A small masked image model, trained from scratch: encoder norm layernorm_no_bias, batches of 128.
Rows from block 3 of the encoder of a small masked image model, named by matrix and row number. Rows with one number belong to one neuron. Each number is 128 + 32 x the weight over its row's rms, rounded and kept within 0 to 255. All counts start at 0. Numbers have three digits each.
After each neuron's rows are labels from the 100 images, of 14976, where the neuron reaches its highest value: "top examples" is what is common among them; "colour at peak" is the nearest of a few named colours to the mean colour under the peak. Only what is clearly more common there than usual is listed. The data: microscope photos of single blood and bone marrow cells. In brackets: how many of the 100.
# fc1: MLP up (encoder.blocks.3.mlp.fc1.weight, 1024x256), inputs 86-171
# fc2: MLP down (encoder.blocks.3.mlp.fc2.weight, 256x1024, transposed), outputs 86-171

fc1.737:118143131127173082090151110122102133134115157132116105072153093131163123094108087149166092117184161113121154082118065105094181127086166232111110164077105121157123098132159090184139166119126154139176174137124078097122171107103131129135063157107154143147076100
fc2.737:157139158129064099125153124155210125119163131148134086161070118114139154151129110108078128114090143151105118114141143118147081127154098105098186140108122132102059079073117148159170117152121110172109140118155154071172108116096097147132127142124085143084117104
top examples: cell type: promyelocyte (32)
colour at peak: grey (90)

fc1.48:111105119171178104164141139100137120136112141160160086097124121147155092162172115087165129127146145141091154139142132162074146124190152128131113171151153152150165078129133182119075149149201148080168156085066069112126136138128092138134145124077176091122130174
fc2.48:074141080101143119191130110147154138123153133139091124085122108123136160104100150151162179128150140104099113154120140143128103126119161144134124100146167149124097095120157140120192085137201150115155190088100132194111111156105089104104113109124160122197170104
top examples: cell type: artefact (31)
colour at peak: white (68)

fc1.357:117097074081112089138162142135141173123093076083145158102118127143147111136072193157069176170122186148071138135101105149144089139128171150150150111055139173154102178095091112130197121100084109113144104137152106150120129096107118166171143098060155164116142163
fc2.357:128111145150092069124077122109130183072130129142078098107113116114102103108155071103163130148110201169161156166144140077158161128097085207088169076143074116143135152195186101128138097169100141143142182164138205088115120152138144067114168116060130138128137092
top examples: cell type: lymphocyte (36)
colour at peak: pink (55)

fc1.504:127127205133086065153158125135124150146077165130107159151129126147130114157139140098141159123184154170120135151113133083148112122124178082127123178230125089145116147125078163132129111053140110121162113103083112101059107115123103111119184065129129165092196167
fc2.504:098098140128146120190113123100100153157110162181084190145087154125123125171206076119153141070095138066116118135085215146137140152123135143115193070132083090124080108187081175172102096126150115131133092133132085143122175160132136105098130117114120121137066166
top examples: cell type: artefact (41)
colour at peak: grey (47)

fc1.757:130076139120087157136122142144103092147136173141076148094126110120171082168104153111153131186210122153127108151075126122122160164185143136189136131084101134099104104076129087032165145093146049154162115143143171130164127134142124099124149167148186097087070137
fc2.757:151130172142105149135123156104141113172149195151105167088093127162113115158106099099147120080126140124124127186105138137077103169145146134191078094050153166062151148107106125123106145137161076120090088138095158141100119146107093133156181112099130141162090091
top examples: cell type: erythroblast (55)
colour at peak: blue (25)

fc1.580:116149103117136132152115146063177128160138124133078084156105106133216144160070146088162141127098101125136153117125131156156124096133089085125111108112076109131127122070172142085141138153136138123106138073127151182091103190121113128133127153105210114061129105
fc2.580:109090156125158114105128107116112145082129162170128117168105087077146066164107107126065135095149103148127134147141113126160148156145104166159129136113148120146105131184137120106149135151067080133106140157157195153116117104124116124089191113165061111168126127
top examples: cell type: lymphocyte (34)
colour at peak: white (87)

fc1.682:132132122073089124104146135129184105113125085129098157091157116178152176131120138140121093175139108111089140153145153117126069160164118123107185065134073117142145125108134180137170100173131126136087090126056166135128126128095203138152145132095108178107186155
fc2.682:128078087152098106110135113122145142149175154071194113089146152098120090136175116103118152157141180118132182145150125055064144103202118149189120140128160093119079117162115169103048199163169149114134137164127099146111109154127118098100125135090126117148074130
top examples: cell type: lymphocyte (51); cell type: erythroblast (42)
colour at peak: blue (38)

fc1.162:124143211128121155151136104159101138086133122137126074093177108103205138111111133140145122107167163193117115131197147110109121123105143143157122118073104111134146122123130150108130118109135124093160098126098137109135134164134151078086119255122094148116143091
fc2.162:112133148168138194132141055136157125132132165174089102084135151139118131143094070126127137111151150124135103178099168091087128154190099142115115116124121167095139094111108095169123073158145131165158142097132080107095137158158061155164041140060079119133133059
top examples: cell type: plasma cell (25)
colour at peak: blue (47); purple (43)

fc1.161:159138132130109105152164117145115091107092074137136100104099132090149146130149091134101157167131190087122165103130073174145123093154218096134128209171169145163154146135099122164106175132153079223145109072131053124125120109142084146115141169027058116138160124
fc2.161:100097157121110123083103104135153048126103152154129091109131135144119165143142106132184114173126148080143108061125150126146083160076131139150099094113074152065160128145160165089087161126182128117146102165118151110114158141105146068141108117205048148150078123
top examples: cell type: promyelocyte (28)
colour at peak: grey (61)

fc1.655:172169143107122145056125167077110156129154092069129199126156183169134148191147146112113183147148096156091116141133117150163089126116106124152172098095190148132057142186148174126164168131151125134154140093141055136172116107109162146152144084089106079086118116
fc2.655:101093158081159118194163155143130127142136099122114130115121241120153083079090207105104133055102095156081114158145093114149136224181124154050146105097130141080109144100128103142134103101111153156139152076110106107175132114134096125143116101070124091141140096
top examples: cell type: lymphocyte (34)
colour at peak: grey (55)

fc1.568:174118111087078062160081137123134101083100098134164084157089152166141139106147110105166115118109044148094126070153111093099122100074137145079112142113203150201138157147171105115111123119158110092163101065139091109062111099111165150134139137094092190125127143
fc2.568:033135145153117114112160125096126134111127139096172180045139091110105213139141133119131111172091095079137068168125091110110115131158128167103069139075077087173120161090155125122155104114140111132102165137111153132208186174152149105131133106189158186135149126
top examples: cell type: blast (36)
colour at peak: purple (53); blue (42)

fc1.464:130177142193115130109172146122150175107137199129152089122206114150131125120170121133124165136072126139135159132132145075095135089124148115082155126178148135196119129173073089107104092157111103135192068115093075127133172152153085051153188142175178126151161167
fc2.464:081126169137154152158100098164154116076145131121134086199114170178150091082067112138143097186164159118141149115105132135145102065117152093116097086136168158176068068155094121108135175103129134101154165180164184135127114071143096106159116087141146109167082151
top examples: cell type: blast (30)
colour at peak: grey (89)

fc1.299:111151094175114144191186092136081131129122157154099159096141158095139140104042143175136149176087171135084083101161179154102087101127126137134132129141150057109100173082136160098128062111150130104111133156120152100143160131074121190104150161155139161161131134
fc2.299:186070145116112105054130151123146140107135124107130065177120131152128116137148139073140078088180097119205121133094124144168149090115167142132122064173115186185132077175151127175154162091112144126188157062150080189125105152128115064118081121132150153109145147
top examples: cell type: erythroblast (38)
colour at peak: brown (38)

fc1.719:103126117197068098095152132105158191132129135135094179094153165132103136128150092111146101162065161131053101114121141104120116160150110129101139123132099100080122082127142078120118158169191175187125093137131124119084131154112148207137087143158129119162117197
fc2.719:088133168104146149150074094070172104154116171111150141188115115164075158101159130165114074079093139122131189159121160101122162087137143108121179133121118117142108163129065103151071141147094161145122126148193113120114114084057197077209135058090147145146081130
top examples: cell type: plasma cell (34)
colour at peak: blue (91)

fc1.517:081147164123096146109077129069117161087125105118152195112158124081185062106094171105118123181167074170079117122100149191132156117143168145156094123102079139114125117111213138174124118125071171200132116134176137130127147098068197197108098159108127133113130179
fc2.517:186158187041098171099090094068138160134124121040158126142170097084106075111132104107128101165160155115145128128142144135120092162151154130124103134155180063120088113064176065126066103089134184130123122143127104123122156164118188132096130085124136111146128114
top examples: cell type: promyelocyte (30)
colour at peak: blue (45)

fc1.177:104126153110134117132076106116180132138162107095169110089106111176182121146115156108095080108172114148085170097164123106153136119071104129173167060118150126146118115122103074118114152117143105130186148160139136214083063126109122051097121092128181124138125116
fc2.177:140082114136111184107112136127152134173173149107138141146097122133088117108187136171114136175099178118116163158188150069068092188176051089132148075077131138101172100110127148114112118175161098154100140065098148116144135122147155151108145133149116105112068173
top examples: cell type: lymphocyte (50)
colour at peak: blue (48); black (41)

fc1.646:113102144100171149086147065147170129176122107149111131130096132122153138142071116154121140147151085118148147146142126146092126080163131138168173143110093107146145090183119116144128106056123120127129159156160075139122180109103120112123170106166188048130121084
fc2.646:143127107121061106114157107141072136079115207126130124138105085177076167159203134116149174059097176095132123083075125136130180188191138140117096113148183096132131134109132188112121156199111172129112159116126123142100139184096083150134120139127108109161124106
top examples: cell type: promyelocyte (29)
colour at peak: pink (51)

fc1.623:125069111142152191146150095105104136146148121069108150116157099103112129156157083126173143081150100168123171078095147157087101107159124133113124169143204122109125091138100099177154168099139123192104080187128143141091100144156081181094105100120106150165112119
fc2.623:068120178135179119113158181102107137142120141178106124191149073135122080055114163085072116118119058160105115163123130132135130099153119121126152155082099083118157131110144150145134090119140091129077131079144120136171171070144123150153149159157167176133184117
top examples: cell type: plasma cell (32)
colour at peak: blue (60)

fc1.221:103119111200115114139168165136092133160171177111069136063103169102153151134108153135163047135095138153119105143084144063158132099174143178102092110119115100164159123131174177147110151119152127192102105115099087142178125115156057122111128099063165103110154126
fc2.221:167202107055163092084122119094154180089128146085160107138110107137078107129107111129122111073111056065111159120184156198131107149163065153066095167102146141138127051128118127147122079118051137105143114144158104155103126126083201179108126092069161085121070118
top examples: cell type: erythroblast (48)
colour at peak: grey (79)

fc1.147:173162110160143124122118102113120114102129165137150139133110104159138161057112150126159089125102128105113140097151084117121153130167099137145108074114110099096136158085199133154160144103072144068115161170125118171155061159121166066140136131097112103071137122
fc2.147:104162173171108157214137179118125116177074095129115109125084099132096162152103162102086153143144160116061129159159147133140094141123123072096209209182148097085136076120104073126125109199127183149132144177099092153173063186086154114105160156174134019179086103
top examples: cell type: lymphocyte (34)
colour at peak: grey (52)

fc1.625:165157104145099119160117142096100146194141158176102051171106126131171111113169109170147136104095210107091119186170116141128106111100141151155089103149155079094135107177110114138084116143142176132185143152060087146085109152132088162114167097098153201091044056
fc2.625:162184075153182105149164067107139091099106153146088156170107160214108149104155152153142117124117068151120127062156132148105086059156174094140152144124164141119132064162160123154150125159178187179105139089164100169051154146103123137143141070129132184113152098
top examples: cell type: artefact (28)
colour at peak: purple (70)

fc1.474:139086151084052122160081149149095129165099137114026122104162108116182109133142121076109153128111140059107151110150119115152088118126166071132165136147201142199136161144110121146119115109163201146139092089158115128119133105105135078134132117148156112130152142
fc2.474:093136157098119123160159130171104133200069087153182148206113126132072120164132096104092177105087157120128077121134105151122172177110129165056174106147090107145101087156085168103094140129115094146160149135181132198223100116167175078092186136100176052156115154
top examples: cell type: artefact (39)
colour at peak: grey (59)

fc1.516:107148132179149095152102094153152132181085159103137120171138149107135156114112166129153055164112163111098121109162127158123153167130057101129121083154131133121122079102125111129187108086126133068141175062168125131086119075112100131108177048139138111163137150
fc2.516:165139114104077148087176101132116097124091106191114075121167126076108106089176095150108121118187107135073132118107169147173063132113209126147121103122122135074122117102121181146132109162142106185121161186124153110132115105198152165202143099160109121136134124
top examples: cell type: eosinophil (39)
colour at peak: black (29)

fc1.441:127130143106100163130107074193105040116153143111157144146112117132110117181177114076165073134129087179117131096154107165159101148221166137192126103108198095114095161157127097096112170087144119120150105155118192073141161104093138121132128160139176197164058150
fc2.441:078101096108113108116209155055134137194155133132156175118146132165139099119112086069179093129165112097120102136118140074085098106147131169102136130068137135111171180112108123143150140124131124083087106109151151205121154143121110124135195128139113099130082074
top examples: cell type: blast (25)
colour at peak: blue (36)

fc1.636:187136121083160094064070129116112131134148064159161053161128112140111155157169141150109119183101052095111137124088094088099102144126123086153091123110082118167147115125147154143103161124119132118108088151106135060154143171130100153112117158073106202187119103
fc2.636:151158157159098063126168121139169136123077144101173087121190098147149167108155142104111143110119141101090160167117139080129065079110180143170091127106115084148022166078164128154098135142139167116101134159103158109156101108108116106163091099140176134121166140
top examples: cell type: promyelocyte (26)
colour at peak: grey (46)

fc1.76:125102172118113187145096176163082107043126143148131154134142146126122089138147065090146107153133101164136103161100155185123166117140117148102060149121121112128139135150109166141134151121119121144129108080132127183116148166076152159134120114117173122132129144
fc2.76:093112063143107125121112111127157132161105160182162076114109135129120146117122124048124108185126127098124150134131124092075157122119108121156167113198126172110149148155129141102048102125173124123064101105128140110095080153129123159069166142083092138084135115
top examples: smear: peripheral blood (49)
colour at peak: white (48)

fc1.115:156089124108152134106134160095131093171146053122083079149155069098146089145144155080081110153097173074163207065167118128117159107131157150148158165102141126158104126151141116150127138146122081177090182145080156123142145146122159221136102186123106161110148126
fc2.115:176119149146122082137113137196115110108117088126129106090135142151134123137071122154107152207176081139145126144100077158117158124110129117091093140161093144071113120062100132151159115062174118085138094099086150156116121121164138112128165114086156119185178175
top examples: smear: peripheral blood (50)
colour at peak: purple (43)

fc1.361:092177156105111094060147119098191171125117124133157106115122160120141161103133115128156103159135127141155144103158137097195090130143081191127122152097101057137137150173163147123128102149110127207192134154115066088103096158150124113156139083119128132141168112
fc2.361:150132086146116144189120195121132060088112134082082093145173125148114141155140121156162116108164121119119045109096191138134183074125130123153113131143163199081139186132163127247120097121094085092124103120140173140156139088099087177082141138143138041140132106
top examples: cell type: artefact (26)
colour at peak: purple (69)

fc1.398:110140123143171128110141150071168106056152102149094087163091128140106070091124092118121125081100129138051114074157117167136081095097158184132139116150124156155168169079090138128181145121128127150115124155167123082096150184183104097112145128122174080130134126
fc2.398:128082094119134077107154175216120131162125107121103103116157133116128110142120102127168106132109099146129160113087092161163212126175169162110170123167141098144097093155112088144066197093095140114116140127130167157120111130107136097164126107152052116114096169
top examples: cell type: artefact (27)
colour at peak: purple (44)

fc1.493:156150146056149100072117134144177118098126152151064141099123080217177106124139143114171118126101093154095131095120116096136100148161113117176151089174034075127175110137134117205141150035110137145118136171126099101104144136174180131206158170164076166118144168
fc2.493:152093160119115161187108142124118102118131116098166099115113139122050130171132139164121091064094157140170141164160187144088160120131115183120124103150124094143164113104160102140099126163130108124070083089156118138115114144111129045137192140135129146141138122
top examples: cell type: artefact (35)
colour at peak: pink (67)

fc1.663:145180145144183110093174177122182101128095123149142172161176135120132154127131157140124112164170150100075110186114185111104110106159130129159069085125119140120105129128131151137137080126042163162145129162074074087188074148169115154127125124111109124129125201
fc2.663:110143168108133122146128110151106074113079066094189116191124160107047164118118134136087086169106103129088085193148159180142091171113194138106140140147086133126094113140159128148118104106111134137103094087175164122119124137157133142163101130180120105159143157
top examples: cell type: eosinophil (76)
colour at peak: grey (64)

fc1.140:132119126148155108096135121085107127095117143164063104112087097094112098107115122140117149201205155109121100207172077027089132127112173137135085101191099136145184090130164034134155158157167088123117183093110118082081163126136150117116126071128111184133096079
fc2.140:121124123153143155087125154108167085096197152158141162174153109124068131171044139020101174142129107124095128161080146142168148144104107141176124110132153124167146157131133151149171102142126096114136113144120118113139110157121086152168160129129154202111096096
top examples: cell type: erythroblast (40)
colour at peak: brown (31); black (28)

fc1.507:190140075164101103112089100128128178127100106055158111113133126155166146145110161125171163141105180076113109099123130016131061103209156181082134104126177162103132067148142098161132139129065121116139093128139142086128113108139133111167103093092156152156118112
fc2.507:128135083103188096114127147157141113112159093132072136063122113153123175090118111175122112109099097137125183135166095166099150157101091173160110097114088139171106098141126058199056076176126138155106138105121122076167149114095183147163131129175129214141138150
top examples: cell type: segmented neutrophil (54)
colour at peak: grey (54)

fc1.575:158139077112112128159233112124159062083180098108189058133071119118138104150136168117083160148089175096141110070146144147124061063076099105150114177157094121143119162153143135110148141112165132117118106131166105141151114114131136166134140166109111134067128119
fc2.575:116098116096141137147134172136124159100128129101104106097140145117139124129167165126144146099158103162142195103126116094171123157097157134125120029135169011188143073138181130193129106085145131119163199097095136124096132141092149133094156079169145100145130147
top examples: cell type: blast (27)
colour at peak: grey (53)

fc1.672:133119113136092110178073121082173123136096105150161126096144114104110148076080108181148081135149147100092144112116163067087150159178113145094122165090098145081206132138088128093163147078151116185148193180146157158116113137112054135063086220149152145071140081
fc2.672:188108117130083089075173057098127110187231083121113201131118102090148159179061131164088127166082145141181149074132134161120080111186088176103128125123162121144129187100092210174057114176148129138133046125106110112110119102133102106107145139160131131150045110
top examples: cell type: promyelocyte (25)
colour at peak: grey (63)

fc1.22:138094158144077152115115088120101118118128083123108128092139107083171140141093135070121108114081113122112151091151158162084118099102124154087102129147161122109202107160110120101108169114154069122191063080137152143104111149141173033124093156153154161151147181
fc2.22:077109181189120081160151097092131123171105127119141105141170110114137176120144189159098169139170125119120155133044139151157128094147113118108153089090184098139105131080163116098087178146089151137114128138143147130171147150075074144112136111172109146141078107
top examples: cell type: promyelocyte (26)
colour at peak: purple (43)

fc1.443:127089151092130115131116226148165156114111134117167098084150095143141135109189165117079173135171114112144134065153138128087141117144120133125145144164175141132098150144072165111154131185159131071152139123136170117096065126145150093101113123129090097154110067
fc2.443:156124050104147152115133150115153137103128076155102121117150161141108134092142095148166115085087139134081133104116081087164182096085136101110158137065089107152123137185080131123142154063115141136139075123159114132123189159114073112083081126072122084104138112
top examples: cell type: artefact (26)
colour at peak: white (59)

fc1.587:110180118135146072102108099129124112150097181177134127170143102110138110104099109103096078095070146115131129117125116144122139114155144103180104167089097159116106172221170114117067094140158136165126179139150040109082156061124113145141149143122136122134113122
fc2.587:091121137184107135153162110143124105103141092086072132148133138135147164201076136140173115148116060156175142133172113080141118116063101117148148171103100158150164157106131107147123129129112172083114159141124122142095101102081167085107114119144112135174169113
top examples: cell type: blast (33)
colour at peak: purple (74)

fc1.312:148114158147137119128091150149149151047124141125053146096193198128117117090093086105128123149146150160056155136127097111160128135154107141080069112098144142148084081113057158075136107125146134115129089098101086134104146075089158148164100200123107117145133196
fc2.312:182121173114086147095099108094068152160146150128132188184186087085132062127061088121067133149201053143144150098087162159117103150139149129099155101134116040113156159092176073101112154181128116128106057134098167116129147134096135150187179138178129057144172117
top examples: cell type: plasma cell (31)
colour at peak: blue (62)

fc1.553:134118144142132139109137097092133139104145120131129221129156046125083116175130124105109083104092178133133091164107118087098142093148142110087109126114166130130132178164162155142113134152129132206170126114191096144145138181159114156061101126179066154121115127
fc2.553:110136125144108170166129106128093140170160108110126164119143069145104117106117129128148161149201143157121100169117193140159103075124132097178115082161157055132086124105118103075119127133164148140112114120079155109150099174165153186120122142091130189151124104
top examples: cell type: blast (25)
colour at peak: purple (49); blue (38)

fc1.635:095170087106070062114149102100180097078134148108108118093201062112091131134158166127159190161146042157116096136158171130102148068163132170068065154089066132170092139121138137161183095147171157163113117155109136187118117154114153122123137119149130155148097144
fc2.635:095134114096141154144113128097146140125108141149144113135141185139122103243172168131144113091087158089099133149126153115092109118171090158211103157133068117128163181125156067127104135171125123141178088202159086080123126101101090149118128081140116125105076090
top examples: cell type: erythroblast (44)
colour at peak: purple (69)

fc1.594:102159101137133150123191154109175141105132118157142120114119126121122104128154133196098098103125116120147066109083122114111131138161176115149148159132137187120059146180068144139089116171142145097146116083084120136098132146153104125133154164127127107103098133
fc2.594:108157105199174131184136133135109148125134183136138139095150216158069159133078155126108087121109095198107140142109150066069057195116140150130092132131141098082091177094122119156078107127066135154119112097163147118137108116142117117114062077106098119172120109
top examples: cell type: erythroblast (50)
colour at peak: grey (88)

fc1.73:146139115104119129099105147119087133157110077085120091116159091152105121148101161186147121126136118056110130103051144091193123134160135146125070132154083214106122121128131174133147113118107153149131142158110134078171155167132179096119130143171143188174081106
fc2.73:145129127134115163108155093205128095044177099075170145131163111123113135076129125146105043135144101139086090141155156163134141151180132140122105111165120179104137175121109097148141138163136159168142134106169088080125147084119157118165106137152137149072113135
top examples: cell type: proerythroblast (28)
colour at peak: blue (69)

fc1.331:135114147138141108147121134141135128166142103125071088164154113152151045135072155110087110166109119107110144193098080122168169115120088165170118142154161159090079144143110112116103117173155087087095159130146131104142169096181099090132128095109110145120191086
fc2.331:136114134086140105119160100114138132088162158086216105119159140055115165140106167180145182075156138132126149183130139154135087115080089174098143120104115094124122142113150082181179151117124101154116075127095123090178126160123126135163130099201162172135141107
top examples: cell type: segmented neutrophil (40)
colour at peak: pink (75)